Rows from block 2, named by matrix and row number. Each number is 200 + 40 x the weight over its row's rms, rounded and kept within 0 to 999. All counts start at 0. After the name is the row's rms in percent of the matrix's.
# short0: shortcut pointwise conv, stride 2 (model.blocks.2.short.0.weight, 192x112x1x1), inputs 0-111
short0.3,094,167,184,228,257,218,215,216,154,322,172,176,190,174,220,151,158,182,244,228,163,188,152,218,111,124,216,217,182,154,201,168,162,182,223,214,281,269,257,201,184,201,223,184,182,159,145,234,187,160,235,167,176,198,219,155,102,155,203,150,224,117,189,226,180,154,162,180,189,185,177,190,182,177,241,239,225,139,198,152,179,158,147,189,227,217,212,185,168,307,192,125,167,191,121,248,170,175,148,231,139,209,162,230,234,156,215,226,190,197,186,149,157
short0.4,099,237,178,175,155,118,207,206,286,217,183,171,206,177,195,251,229,193,264,145,254,161,182,208,158,221,278,205,177,240,160,263,227,205,203,124,159,149,183,179,160,166,161,253,200,267,234,265,110,157,149,203,200,198,248,186,180,186,218,220,96,112,203,149,217,236,226,121,146,167,140,197,213,182,122,187,236,182,184,131,159,183,206,183,186,164,231,166,231,202,139,219,213,149,167,167,173,279,194,219,217,199,174,129,175,190,192,221,200,222,211,183,213
short0.5,113,174,197,124,218,124,173,157,188,186,215,201,184,248,235,253,221,182,224,214,175,179,148,217,177,181,233,192,151,125,196,180,145,197,176,180,149,191,196,237,163,171,245,146,160,239,171,243,178,190,228,155,171,184,279,193,226,178,128,238,225,163,238,230,134,114,177,155,179,254,222,196,235,211,200,297,125,213,194,171,147,145,168,218,196,210,147,141,220,184,198,197,215,209,266,230,139,92,228,178,233,159,155,185,176,195,136,140,179,177,183,240,295
short0.6,097,201,197,177,139,176,129,329,240,293,152,194,220,199,277,250,224,194,171,177,155,158,220,238,217,175,214,231,205,147,194,192,201,196,212,221,171,230,201,143,272,183,193,236,195,194,127,175,192,167,204,265,135,221,183,143,215,241,146,110,192,154,266,232,256,208,191,203,212,198,253,220,190,212,150,219,172,243,106,181,169,170,163,219,255,136,222,192,188,228,195,159,176,179,235,207,135,260,196,217,245,214,118,208,222,252,186,122,196,229,169,198,195
short0.7,101,194,168,204,122,180,242,259,180,198,186,185,238,274,223,194,195,248,215,203,189,176,260,231,217,111,171,151,191,150,161,199,242,207,214,135,180,234,241,197,250,162,204,208,198,206,194,202,177,267,246,169,87,231,217,203,260,220,177,42,231,113,160,273,195,199,214,162,152,193,220,204,190,194,240,189,239,145,179,144,207,206,196,225,224,252,169,241,154,136,149,145,159,211,160,210,164,152,221,210,220,188,210,180,199,179,249,162,228,179,168,136,160
short0.8,106,186,214,213,236,173,213,229,204,154,170,159,233,160,242,230,194,272,180,211,195,233,214,155,152,146,191,157,200,149,187,233,194,232,213,138,181,200,189,241,146,168,302,211,162,278,191,212,123,205,201,242,232,240,164,267,202,203,187,203,192,172,128,215,173,200,271,272,164,214,153,179,189,165,141,204,220,248,187,157,281,214,170,152,124,252,169,233,164,224,191,210,214,216,146,214,243,259,142,140,217,242,164,110,189,200,115,214,259,238,278,206,220
short0.9,095,128,172,143,179,214,151,220,204,232,162,256,242,270,184,156,135,250,234,224,195,190,198,227,214,196,211,198,178,111,226,194,161,260,256,139,208,238,153,101,256,218,201,211,167,162,211,155,153,172,159,229,214,238,174,232,199,250,195,187,208,201,137,97,155,154,181,213,163,190,179,192,139,241,246,204,130,216,181,232,224,219,141,173,168,194,114,195,231,168,93,271,199,200,230,188,195,174,152,212,171,239,176,253,240,199,217,210,189,238,159,206,128
short0.10,103,183,170,166,238,203,242,180,197,222,173,228,167,222,211,237,266,227,151,119,195,111,184,194,217,181,143,132,152,167,200,162,185,162,133,214,175,263,211,192,227,227,200,103,177,249,172,190,175,140,165,194,197,163,209,168,221,255,217,155,219,177,321,189,162,131,154,234,182,188,164,104,263,150,201,130,232,153,169,187,159,176,185,146,195,162,163,210,194,212,208,192,260,198,163,207,151,187,253,198,176,230,177,190,206,169,262,131,172,157,113,183,209
short0.11,098,231,180,204,260,248,240,144,169,106,212,226,150,188,175,198,279,328,223,205,200,217,202,206,229,210,209,185,174,182,151,238,239,268,166,229,235,282,155,158,231,193,229,228,173,77,221,168,236,191,179,198,238,153,237,237,219,215,164,124,156,215,205,210,161,186,182,245,210,186,239,198,174,202,181,207,152,228,154,175,220,186,222,171,153,266,220,244,191,149,182,159,214,262,226,157,180,115,173,214,191,204,143,151,127,181,259,178,182,184,169,267,181
short0.12,093,233,206,214,176,185,159,227,118,229,178,186,159,198,212,131,156,219,182,202,217,190,113,246,205,171,190,108,221,201,191,229,137,147,147,117,211,182,190,262,120,216,198,127,204,187,133,233,112,153,193,153,184,211,184,181,227,190,195,216,135,201,184,173,185,212,216,182,178,243,209,145,291,230,190,119,215,211,198,192,185,168,170,172,156,142,202,148,166,171,170,220,202,246,213,209,194,155,251,144,176,163,255,234,290,174,211,239,88,183,177,173,212
short0.13,095,147,143,192,144,128,207,242,157,195,207,181,176,237,164,186,247,208,153,184,193,203,154,145,155,223,207,246,149,215,183,178,122,180,170,208,210,214,121,221,243,251,197,247,149,178,223,271,294,196,169,189,209,133,221,197,191,209,177,182,134,232,193,117,140,159,173,190,212,222,213,240,227,230,217,172,200,224,214,166,178,185,169,169,228,211,209,213,122,308,155,146,266,143,223,167,269,170,163,258,245,194,185,170,157,152,157,150,191,197,136,176,128
short0.14,101,139,144,244,208,188,164,223,181,275,157,175,139,169,226,221,181,224,222,185,135,203,215,152,231,271,186,225,262,127,174,104,212,196,197,193,190,182,237,140,237,169,204,187,215,194,223,209,167,209,251,195,211,306,199,131,202,189,128,148,176,172,187,141,269,182,166,222,212,226,137,176,172,150,185,236,246,166,151,208,212,181,244,129,264,195,210,160,212,222,122,165,228,221,232,242,120,185,149,229,198,188,206,181,216,192,147,264,117,160,152,208,231
short0.15,099,171,138,81,139,190,205,159,287,210,196,209,155,226,202,219,216,170,192,211,202,240,159,207,154,233,178,220,162,79,192,195,217,190,316,107,192,220,147,175,156,190,167,234,169,174,154,168,208,170,166,186,157,232,239,170,182,187,252,188,202,169,196,214,210,239,201,194,136,206,183,209,247,177,223,243,163,214,257,260,146,186,229,138,172,194,184,198,205,222,166,169,236,284,180,109,176,216,243,200,187,204,280,167,262,165,191,132,178,164,176,224,192
short0.16,112,191,221,221,105,206,226,226,120,228,170,225,244,146,126,203,213,182,134,176,233,160,245,192,175,178,209,261,201,133,169,160,190,224,144,221,145,191,260,157,190,191,199,122,193,272,214,154,143,168,262,210,234,171,139,217,249,236,176,222,213,141,213,216,204,236,128,189,277,228,153,297,191,192,186,161,177,260,133,199,222,167,216,202,208,140,183,149,165,221,178,282,227,147,194,185,178,225,209,145,198,187,169,198,259,189,247,150,176,227,141,168,172
short0.17,095,189,187,195,193,200,205,132,178,202,250,156,97,171,176,268,185,187,167,204,205,173,169,267,209,223,214,142,210,199,202,193,203,159,213,141,191,140,184,222,178,190,174,166,214,134,259,200,251,152,262,210,272,212,234,184,244,219,136,134,198,204,192,199,126,178,154,160,163,176,193,214,337,151,265,173,239,217,240,262,292,216,229,166,143,194,154,237,217,175,170,178,203,180,136,130,203,178,222,118,191,155,207,179,218,165,232,196,159,175,139,201,181
short0.18,086,195,212,205,160,180,213,155,183,177,107,185,212,236,138,201,233,169,162,97,217,271,210,217,141,221,205,208,180,234,189,174,216,155,120,195,152,195,252,205,132,171,199,212,106,210,194,238,157,276,166,191,183,128,200,180,176,190,192,228,213,210,209,198,230,119,191,179,197,149,162,209,278,228,255,225,203,161,286,232,221,138,227,136,182,196,221,200,237,170,225,221,262,218,147,221,186,243,125,157,221,132,255,193,166,172,178,146,207,146,117,223,220
short0.19,092,168,187,205,241,217,183,264,175,140,156,145,186,194,211,202,233,213,190,226,202,233,250,162,179,133,152,192,174,138,173,252,160,159,189,205,168,293,255,179,126,196,235,243,175,152,197,199,203,137,161,198,160,158,163,148,182,296,138,200,209,185,133,178,199,247,200,241,142,200,197,259,208,163,173,135,192,148,154,222,238,232,177,115,142,203,234,219,234,206,195,223,155,230,192,204,283,202,153,259,198,170,264,276,262,227,162,164,185,194,192,151,267
short0.20,097,181,158,226,171,201,200,228,116,138,225,239,242,167,158,193,234,213,195,169,208,247,204,208,216,230,222,163,161,187,194,240,219,140,147,129,215,222,168,216,183,239,191,127,125,100,258,218,208,111,218,119,219,209,208,190,183,196,152,191,206,299,235,167,209,236,150,144,152,229,240,229,217,249,187,226,176,180,188,191,154,195,173,158,110,170,197,239,328,156,191,194,201,184,219,209,201,246,196,182,136,214,223,184,261,210,155,180,163,226,135,251,168
short0.21,094,277,164,199,152,177,169,207,168,195,123,209,126,187,206,175,201,176,237,142,236,143,193,166,258,254,266,221,202,266,184,254,166,233,178,174,240,202,129,230,104,198,189,206,195,182,207,189,248,150,207,161,187,232,262,145,176,214,143,137,248,172,207,227,215,130,161,153,205,175,152,191,147,293,167,209,195,226,334,187,182,183,152,200,212,220,157,244,182,220,178,194,135,152,193,170,251,176,262,250,153,176,200,189,213,223,229,156,217,185,163,219,211
short0.22,099,167,227,300,140,244,164,190,187,213,123,190,227,149,183,227,210,198,203,131,161,252,146,171,152,172,173,249,272,182,202,239,134,199,253,224,258,261,163,201,250,147,164,215,183,205,182,120,139,155,208,205,143,229,155,144,178,211,200,200,120,139,189,224,193,211,129,218,242,146,177,246,251,169,251,148,255,170,153,185,209,150,229,144,193,219,258,176,218,230,218,191,171,157,99,246,238,190,170,206,164,232,212,229,151,200,160,195,202,195,219,186,234
short0.142,100,177,193,147,221,120,142,242,192,283,207,209,184,246,253,156,205,196,221,191,174,142,282,257,190,148,232,230,234,162,184,145,225,220,204,181,169,216,134,194,171,203,178,165,192,196,209,186,254,196,224,181,215,253,207,98,168,153,217,247,361,193,135,162,217,168,269,227,193,185,187,156,188,221,195,176,206,213,191,151,199,202,163,109,185,216,232,212,252,154,220,245,158,197,193,252,197,219,232,240,211,186,164,267,174,183,221,145,228,132,207,139,173
short0.143,102,136,222,240,194,149,235,168,171,177,209,237,132,210,164,215,210,145,127,211,224,229,215,163,174,238,177,190,143,200,197,154,239,198,131,114,246,208,181,159,180,197,192,247,163,303,173,246,187,309,190,209,165,221,239,243,187,244,189,266,184,168,173,287,147,133,229,231,179,207,123,185,222,205,206,269,233,236,229,178,173,176,154,269,212,197,203,202,167,179,172,147,188,191,240,229,179,165,155,153,248,170,109,150,195,183,208,215,209,200,290,188,221
short0.144,101,221,188,173,137,192,212,246,148,116,178,287,231,259,232,171,255,276,187,145,159,132,189,269,187,163,178,241,261,180,138,218,176,225,209,193,246,212,237,226,247,222,143,225,209,244,217,193,202,194,158,181,207,149,202,242,220,195,139,135,187,165,245,148,135,158,230,187,126,204,131,190,149,147,155,177,166,193,149,141,131,262,202,197,135,152,210,153,153,202,201,213,209,221,187,284,214,171,172,248,251,204,137,232,207,181,161,190,202,221,211,239,177
short0.145,098,159,239,225,165,237,202,103,184,204,201,152,201,181,177,163,248,233,173,170,159,120,218,288,268,184,289,246,217,158,260,182,194,280,239,297,216,154,208,199,243,173,228,226,158,237,163,155,190,172,274,222,163,192,185,213,179,234,124,109,153,145,245,167,233,184,184,243,206,164,169,187,157,154,162,215,219,260,211,265,224,193,175,159,161,228,140,214,208,207,188,241,206,210,227,230,148,180,213,224,150,175,223,184,156,173,243,259,213,212,238,254,202
short0.146,108,142,127,161,191,214,209,198,154,141,139,218,262,160,242,228,180,177,196,195,327,181,181,190,191,195,135,217,193,247,218,205,224,208,166,158,248,192,244,125,214,229,133,209,132,289,207,189,137,234,100,226,243,261,218,235,166,161,192,222,280,252,161,238,265,196,109,221,239,169,175,211,228,218,223,165,141,213,176,166,187,177,193,198,187,188,222,247,248,156,176,189,227,192,167,191,219,167,153,204,177,200,160,234,159,266,131,213,205,201,223,179,244
short0.147,092,206,163,182,131,158,225,213,224,188,205,240,99,163,175,181,173,140,280,132,176,229,228,209,156,208,183,249,226,143,223,197,221,164,158,147,181,184,165,199,158,186,198,257,148,104,208,200,178,231,210,167,227,229,206,150,173,246,306,128,217,239,194,151,166,202,222,164,193,193,180,254,213,205,182,182,125,169,264,162,190,233,199,138,171,249,218,176,131,236,152,181,244,202,204,169,186,172,212,264,167,139,201,159,225,147,227,202,199,151,259,120,267
short0.148,099,161,178,189,170,174,170,151,176,235,135,187,211,222,221,164,190,145,246,157,246,243,175,216,191,129,201,168,196,246,164,153,143,201,104,197,189,141,224,225,111,298,250,190,166,247,151,160,145,175,161,173,197,201,258,177,201,213,197,225,202,221,141,189,270,178,128,154,210,281,274,173,222,129,146,189,203,201,238,175,169,208,153,163,187,239,179,217,218,276,179,153,267,175,208,154,134,170,282,186,237,188,150,211,210,231,238,184,197,190,176,171,177
short0.149,107,133,166,169,189,185,231,177,228,174,167,239,227,220,174,173,145,180,178,222,192,206,122,138,164,161,247,139,168,230,185,154,210,249,143,221,158,185,126,192,136,185,187,189,186,150,173,202,167,113,233,219,206,174,163,275,206,188,237,215,213,170,223,156,200,142,255,222,166,252,146,152,187,180,172,195,168,240,161,208,159,123,248,132,276,187,274,220,200,235,219,175,169,320,235,127,228,137,198,198,192,211,248,151,220,149,166,186,169,233,148,185,176
short0.150,095,152,220,147,180,139,181,172,176,226,189,284,158,216,246,152,149,218,175,172,169,182,217,164,251,178,161,203,144,128,168,136,176,206,178,150,178,212,262,198,109,152,218,174,120,176,136,243,214,227,125,194,142,221,174,186,179,245,269,167,229,178,184,161,236,236,166,231,147,158,151,158,199,151,175,184,282,205,205,174,145,218,206,172,182,187,191,148,210,194,221,216,127,209,215,246,207,177,266,286,239,178,227,204,255,229,121,182,198,138,179,242,232
short0.151,106,183,124,207,234,152,195,201,200,215,214,179,244,230,164,176,274,228,167,259,227,185,175,154,153,166,133,209,208,196,185,109,198,255,183,162,295,209,208,203,189,184,185,149,177,172,183,162,148,224,222,172,200,265,208,243,215,201,151,197,191,123,170,120,155,128,147,145,170,186,184,148,211,191,295,189,196,181,207,82,220,162,203,221,255,238,254,240,189,210,153,133,170,216,181,135,178,221,158,246,217,219,209,187,164,140,220,210,207,256,154,269,216
short0.152,093,170,207,212,142,206,175,267,294,178,241,177,174,188,210,239,115,237,185,250,149,135,238,279,197,104,200,157,202,174,202,231,138,228,235,193,265,207,142,274,189,214,240,272,203,227,217,233,186,213,270,191,171,166,188,184,266,227,179,249,213,164,177,201,148,228,191,198,171,167,206,187,196,294,246,179,162,124,122,147,205,211,216,245,167,264,205,247,177,165,157,187,200,299,233,157,194,177,152,199,202,247,190,220,234,155,176,208,210,238,217,181,220
short0.153,112,215,134,166,221,168,185,193,209,143,185,356,161,173,186,271,191,193,233,183,153,132,224,143,150,145,209,253,183,253,194,262,184,166,188,201,180,204,157,220,235,232,207,194,233,143,194,197,171,177,202,120,187,164,174,253,158,110,214,185,165,193,137,230,137,189,208,159,247,233,189,150,257,188,162,232,227,155,93,165,172,189,184,127,196,254,207,182,173,209,178,189,165,202,193,156,221,176,258,219,225,121,177,218,222,232,207,175,126,193,164,188,205
short0.154,091,210,197,181,223,124,203,128,223,165,183,274,203,144,197,181,160,157,204,189,234,155,196,155,187,175,220,259,176,186,171,111,207,175,225,120,237,166,192,251,172,212,213,175,127,235,167,159,281,200,197,198,181,193,230,203,151,227,178,261,171,137,177,175,268,198,238,184,169,192,170,239,233,267,227,175,261,152,126,256,141,142,197,201,187,254,145,149,231,256,218,120,193,203,155,157,211,215,149,217,247,167,209,190,187,255,239,137,117,220,221,231,250
short0.155,108,129,160,156,161,208,222,189,185,199,148,244,197,217,135,210,139,163,209,158,220,168,160,242,233,177,238,161,135,220,249,222,244,224,194,190,212,121,169,135,177,230,120,221,262,177,200,217,210,280,195,226,176,190,216,192,191,224,260,113,215,210,254,140,172,171,194,226,203,201,240,220,183,168,207,190,233,247,175,204,113,146,152,200,274,184,184,162,214,132,129,112,206,242,136,185,225,194,177,215,232,265,159,169,183,223,147,224,274,178,120,206,163
short0.156,095,186,184,216,222,241,162,223,206,209,186,182,124,141,160,196,156,143,250,259,129,261,170,112,212,235,212,168,192,198,216,142,246,188,286,171,241,164,167,185,218,151,148,245,275,147,235,144,197,187,219,208,239,271,156,186,210,133,165,224,125,224,156,205,160,176,154,152,227,188,208,208,216,169,252,154,241,186,199,243,234,225,232,150,107,187,188,146,233,228,125,232,128,201,200,136,239,236,271,168,158,204,210,196,203,232,192,152,193,215,244,166,194
short0.157,105,169,201,160,201,178,217,256,216,204,175,192,145,240,231,284,177,189,179,167,176,220,267,227,209,213,156,163,189,102,179,183,249,271,269,228,186,193,118,224,209,150,173,192,156,256,208,236,156,174,245,179,191,168,212,231,241,205,168,217,185,158,273,273,153,141,234,204,123,131,268,173,205,249,215,176,206,173,140,185,214,166,291,107,257,194,221,141,188,179,114,233,179,213,193,245,163,253,264,181,175,183,176,215,153,221,224,169,191,188,227,206,183
short0.158,105,156,145,177,160,159,205,263,142,220,164,236,198,218,238,202,243,132,224,154,144,243,209,186,117,255,190,229,200,138,202,164,281,274,162,183,208,239,179,184,256,230,223,218,162,211,200,258,206,262,232,215,257,201,153,200,168,86,114,212,177,156,224,170,165,144,238,243,171,209,159,194,154,207,193,226,153,217,85,171,211,237,238,189,260,184,271,203,208,189,269,160,218,183,240,181,256,183,237,140,178,163,221,185,183,214,180,194,233,245,198,208,198
short0.159,098,203,175,187,241,185,209,198,183,226,194,294,181,160,232,160,167,181,137,207,232,198,126,239,188,200,152,173,186,248,195,275,168,164,198,211,216,191,230,191,94,218,180,252,277,261,150,112,235,220,235,216,229,239,131,209,172,169,241,239,169,123,162,143,264,187,174,233,137,177,203,181,244,189,177,224,183,218,273,247,220,149,227,183,142,215,196,208,282,133,171,217,134,212,161,131,163,230,245,170,115,222,188,159,199,239,211,200,207,215,243,187,220
short0.160,099,274,155,203,239,176,208,208,220,186,231,187,232,182,141,238,188,248,187,158,178,187,205,209,124,184,190,277,128,198,211,209,180,157,284,143,213,255,201,192,181,174,221,164,211,181,231,150,151,134,182,160,188,228,214,195,203,192,102,256,153,233,128,205,273,206,221,182,134,165,206,195,200,132,266,225,219,216,201,111,179,169,237,140,167,239,243,154,200,306,205,120,214,183,192,255,180,206,169,167,145,121,221,146,180,147,233,202,170,205,179,191,176
short0.161,100,160,162,202,129,191,140,175,268,263,237,276,216,142,147,225,155,154,154,177,178,211,188,180,222,174,253,205,193,152,185,178,216,205,211,209,147,287,179,226,221,139,212,175,203,200,181,236,127,148,95,221,207,203,212,209,162,257,191,210,184,152,217,202,210,193,197,206,148,204,200,174,175,132,210,208,202,189,157,154,105,141,197,219,288,196,194,195,154,263,241,187,237,242,192,150,175,237,133,172,262,254,138,203,218,213,206,275,256,199,119,208,160
short0.162,105,253,187,230,220,221,121,251,208,164,147,225,224,140,230,178,188,155,253,296,165,254,246,258,231,216,259,174,170,125,171,190,247,157,177,164,185,227,218,173,203,228,151,199,236,169,195,184,171,168,179,189,211,244,161,216,279,188,179,149,139,207,187,123,196,228,168,101,201,229,201,106,120,162,143,168,133,163,148,222,170,187,199,146,288,220,190,209,182,135,190,182,182,239,190,173,233,210,184,198,178,192,221,198,153,203,116,198,186,262,167,193,186
short0.163,105,222,160,207,182,188,187,190,204,162,186,221,243,168,222,240,248,182,214,235,182,171,184,225,242,48,183,229,92,128,262,216,167,200,216,84,164,233,194,152,218,127,161,202,143,214,237,183,195,195,187,163,192,197,175,160,250,176,212,214,208,188,280,160,231,211,163,207,197,163,218,192,139,195,195,189,126,136,207,215,199,158,185,164,151,169,170,148,199,160,215,237,184,231,193,278,182,200,174,191,277,133,268,214,249,150,190,145,144,218,160,189,219
short0.164,088,163,186,159,233,188,142,296,136,201,216,220,252,239,212,149,173,230,201,263,111,145,175,184,217,209,231,188,202,206,141,220,157,177,233,189,239,229,150,199,265,210,227,211,123,241,217,182,188,183,121,234,164,226,188,196,191,274,173,256,168,174,207,278,286,316,171,189,167,189,158,195,177,177,190,90,199,222,128,164,224,203,183,211,189,179,170,171,206,161,225,235,138,232,229,180,174,183,123,228,171,141,203,218,157,227,184,148,210,167,231,197,228
short0.165,097,264,213,223,148,248,219,185,231,228,220,120,239,237,210,182,233,264,106,271,141,180,217,194,236,230,180,168,143,184,173,202,129,245,264,298,204,209,183,202,200,274,133,197,157,160,134,196,147,172,217,197,128,248,169,177,228,183,194,178,241,197,224,274,183,165,215,180,168,221,266,190,150,166,157,193,171,201,151,208,272,172,156,133,202,204,233,208,196,159,136,205,159,225,246,224,166,206,244,220,148,200,105,213,247,235,246,197,214,183,165,187,213
short0.166,097,171,239,151,287,154,239,217,182,251,203,207,169,156,263,157,234,198,247,154,157,153,213,220,220,188,182,89,138,167,230,211,205,157,169,158,192,214,160,171,217,153,149,165,223,162,139,225,172,188,149,200,269,175,237,203,225,181,282,131,161,178,273,179,160,121,183,275,182,214,234,187,180,312,180,218,188,281,176,209,238,218,247,195,247,193,193,212,184,155,203,191,224,197,190,243,237,185,224,185,207,251,220,168,135,194,239,227,251,131,193,246,166
short0.167,093,261,172,198,149,211,183,210,261,231,282,216,230,153,155,197,263,192,130,179,184,282,181,183,171,221,103,221,196,188,156,137,241,156,171,188,194,184,207,196,150,259,194,188,208,225,245,247,157,204,203,138,181,160,176,209,182,154,200,163,167,250,116,210,242,97,199,214,187,200,160,108,127,138,176,262,202,190,231,247,165,212,224,221,180,288,152,203,196,218,167,182,236,227,121,207,174,189,195,217,181,174,160,145,198,274,213,229,190,150,247,196,164
short0.168,106,157,186,232,258,227,140,181,189,191,230,179,180,207,177,223,143,180,205,151,217,239,207,131,198,231,245,130,120,220,270,175,230,219,253,285,193,222,233,272,179,153,235,235,180,147,212,220,185,138,224,210,146,183,281,217,184,245,177,214,230,134,166,155,135,212,262,185,109,179,237,202,182,223,162,230,181,168,180,215,144,117,215,185,192,206,182,182,277,169,162,155,204,213,254,213,212,251,178,166,260,234,228,139,192,127,163,231,248,254,152,226,166
short0.169,098,214,233,196,188,172,222,240,308,257,185,177,190,201,158,211,236,199,239,229,97,183,159,186,272,211,160,152,222,127,221,224,265,265,245,249,202,187,214,120,220,175,200,187,230,197,185,219,252,187,215,251,162,261,227,226,201,123,225,225,282,144,222,128,150,262,172,229,219,258,298,180,174,185,159,190,140,212,158,196,201,194,144,145,151,207,187,248,196,157,205,211,157,132,174,183,158,220,194,164,153,203,181,163,193,222,192,192,224,177,275,162,229
short0.170,105,164,179,165,164,107,225,225,146,232,144,136,192,179,188,232,225,122,219,190,230,198,87,220,180,174,175,157,170,167,281,199,207,185,196,187,241,179,146,194,195,219,187,194,170,182,159,186,193,168,223,154,202,187,172,234,215,166,183,222,209,154,186,276,165,150,157,194,206,233,201,245,188,212,210,192,200,183,271,287,202,193,217,165,151,150,104,202,174,161,203,208,233,176,257,217,251,212,240,175,277,274,307,157,204,122,211,147,211,189,110,210,165
short0.171,095,195,171,191,213,269,208,186,153,234,162,331,155,225,201,221,128,192,144,136,220,174,184,188,203,235,208,210,219,177,188,156,187,170,191,224,169,225,208,277,206,193,174,186,103,209,182,212,166,215,172,253,166,228,292,198,203,289,185,166,164,113,187,138,204,205,220,195,233,149,187,147,206,182,203,196,226,187,178,189,133,173,123,136,134,190,183,184,153,226,181,157,161,219,149,215,172,267,138,129,175,177,175,148,202,118,202,180,165,149,214,244,163
short0.172,103,121,178,187,211,178,195,245,137,211,198,206,146,242,149,202,162,165,198,155,152,199,150,179,206,240,188,197,135,238,205,201,233,230,216,176,183,225,217,267,166,159,229,239,247,207,169,154,138,172,249,254,172,154,218,203,189,174,210,114,261,177,183,299,247,219,234,140,169,231,215,187,154,145,266,205,254,230,213,171,198,152,170,203,200,195,223,300,153,178,123,219,236,200,190,207,268,214,182,137,207,319,126,235,212,225,170,145,176,193,152,214,185
short0.173,100,168,96,219,194,209,206,217,177,184,102,179,197,147,171,237,164,216,157,170,258,198,99,162,164,219,205,303,169,145,205,205,169,172,232,174,222,233,284,194,215,193,191,210,208,157,221,157,215,222,170,244,182,183,203,285,194,153,150,163,158,181,202,229,214,178,270,151,187,204,227,195,233,187,191,152,191,270,54,177,262,207,229,197,187,201,221,174,182,254,134,205,212,191,212,242,239,157,194,224,233,245,228,236,140,229,204,154,198,270,174,176,191
short0.174,106,144,212,230,126,218,226,217,164,225,213,324,233,192,107,238,234,165,195,172,194,199,197,198,227,261,163,181,238,250,179,188,228,202,211,238,176,242,164,189,238,181,223,154,208,180,211,216,232,253,237,219,290,184,239,202,207,274,189,209,165,193,184,195,98,188,139,211,190,194,206,178,129,245,225,261,246,315,219,155,157,231,231,159,241,229,165,255,217,173,211,139,217,184,226,226,245,232,184,196,231,138,129,143,164,149,217,206,248,263,162,211,212
short0.175,107,214,180,243,136,201,253,128,164,265,166,167,200,143,172,197,181,172,204,68,184,162,199,181,258,237,183,276,135,151,207,208,218,191,189,146,171,233,208,211,210,169,190,187,208,199,178,157,184,178,185,191,287,280,180,126,169,189,197,142,210,264,230,231,213,206,168,187,219,136,148,296,188,97,240,193,269,249,148,209,199,232,254,98,227,179,193,221,235,218,200,251,154,127,172,180,209,226,184,230,198,184,197,220,202,215,199,163,183,208,183,200,217
short0.176,100,198,160,173,169,200,246,266,156,264,152,236,167,165,145,194,308,202,161,178,187,163,183,264,160,162,178,205,156,178,169,174,193,146,197,173,245,159,219,230,189,201,161,191,167,144,217,258,211,150,253,112,210,228,235,165,222,154,141,174,228,165,290,175,210,139,232,176,263,203,214,173,162,173,170,241,157,187,137,191,185,189,236,219,239,140,296,140,196,214,124,179,188,187,176,171,180,207,134,163,243,208,129,206,192,168,238,160,128,206,161,166,176
short0.177,102,181,193,184,158,190,165,261,185,177,217,146,176,192,252,273,256,268,263,252,183,204,153,236,187,184,248,200,267,247,202,193,199,235,259,273,200,201,211,170,201,220,172,183,240,94,219,210,306,238,171,236,243,204,269,169,289,188,217,156,193,191,194,182,166,159,203,156,194,205,196,138,153,198,166,218,175,179,174,214,205,263,196,214,171,126,157,192,233,139,266,129,215,163,181,191,259,197,243,145,189,258,173,217,154,256,227,211,268,184,208,234,132
short0.178,100,238,225,207,152,167,193,169,170,213,222,158,279,89,209,202,249,195,204,276,229,187,230,181,232,210,200,220,181,266,154,253,247,209,198,199,226,154,180,194,211,191,257,226,193,256,206,163,185,258,221,222,237,220,191,197,264,248,124,222,222,181,167,165,142,168,191,203,147,207,184,181,226,353,182,202,200,147,162,144,250,297,178,186,145,189,162,262,161,167,225,202,177,198,246,271,216,185,113,185,207,176,187,171,224,195,191,220,263,226,133,228,207
short0.179,107,227,160,224,159,217,208,252,250,141,176,227,166,219,169,132,220,204,177,196,120,260,167,177,132,132,176,223,251,178,208,213,190,250,170,204,170,219,228,206,246,219,235,240,184,219,193,193,233,227,185,198,228,122,148,228,243,239,225,226,110,86,206,171,211,220,162,172,196,215,221,221,151,210,203,167,105,188,131,203,189,156,171,317,200,172,226,178,158,202,245,233,136,240,282,225,183,215,143,165,254,167,201,232,212,182,240,264,200,174,151,174,251
short0.180,100,208,222,143,189,222,206,196,155,177,134,156,184,241,144,171,218,267,118,286,175,161,191,255,176,164,195,186,298,142,122,143,192,207,194,190,144,167,223,178,216,199,227,225,203,140,155,187,230,186,272,151,206,162,240,236,210,209,120,178,259,206,177,148,195,228,238,253,202,139,167,212,261,181,258,198,178,277,127,183,241,189,204,168,194,145,258,180,246,179,152,194,175,183,186,222,160,168,192,183,199,213,136,206,240,168,182,169,171,105,242,190,256
short0.181,097,156,207,189,237,157,220,228,215,193,262,186,276,202,239,150,231,216,219,244,204,283,158,209,153,210,236,180,203,164,188,118,215,270,199,178,159,258,182,199,221,167,221,245,208,94,241,152,236,182,245,192,143,188,226,233,241,219,131,234,252,142,187,189,146,190,194,187,192,271,215,201,129,155,165,266,156,220,209,200,161,109,200,273,212,154,204,283,215,245,172,165,218,177,219,237,167,197,194,269,199,170,178,211,216,156,131,144,183,194,161,280,215
short0.182,096,171,154,191,210,131,169,265,165,179,141,216,236,147,153,288,182,211,254,191,230,223,194,229,217,177,245,212,194,194,138,239,145,223,203,212,198,221,158,211,162,161,235,216,263,148,175,154,128,169,193,265,253,315,89,204,208,215,211,210,247,232,209,250,169,164,170,161,153,196,206,207,218,200,192,164,208,192,186,219,199,225,242,147,226,208,193,176,202,201,147,212,213,143,234,164,191,293,211,182,159,302,267,248,213,234,167,206,186,252,162,128,150
short0.183,107,205,235,207,235,183,151,252,148,170,168,231,201,281,221,159,177,189,199,190,126,166,204,225,167,212,159,235,166,190,188,213,250,211,154,213,230,242,191,145,206,231,223,194,243,228,209,154,243,153,183,164,219,259,152,246,192,200,234,188,216,170,259,124,180,234,140,231,195,237,221,289,247,154,190,143,193,147,96,207,116,225,197,246,206,127,242,232,183,172,169,232,134,175,150,175,248,229,120,186,136,223,175,194,221,294,156,138,170,218,218,158,224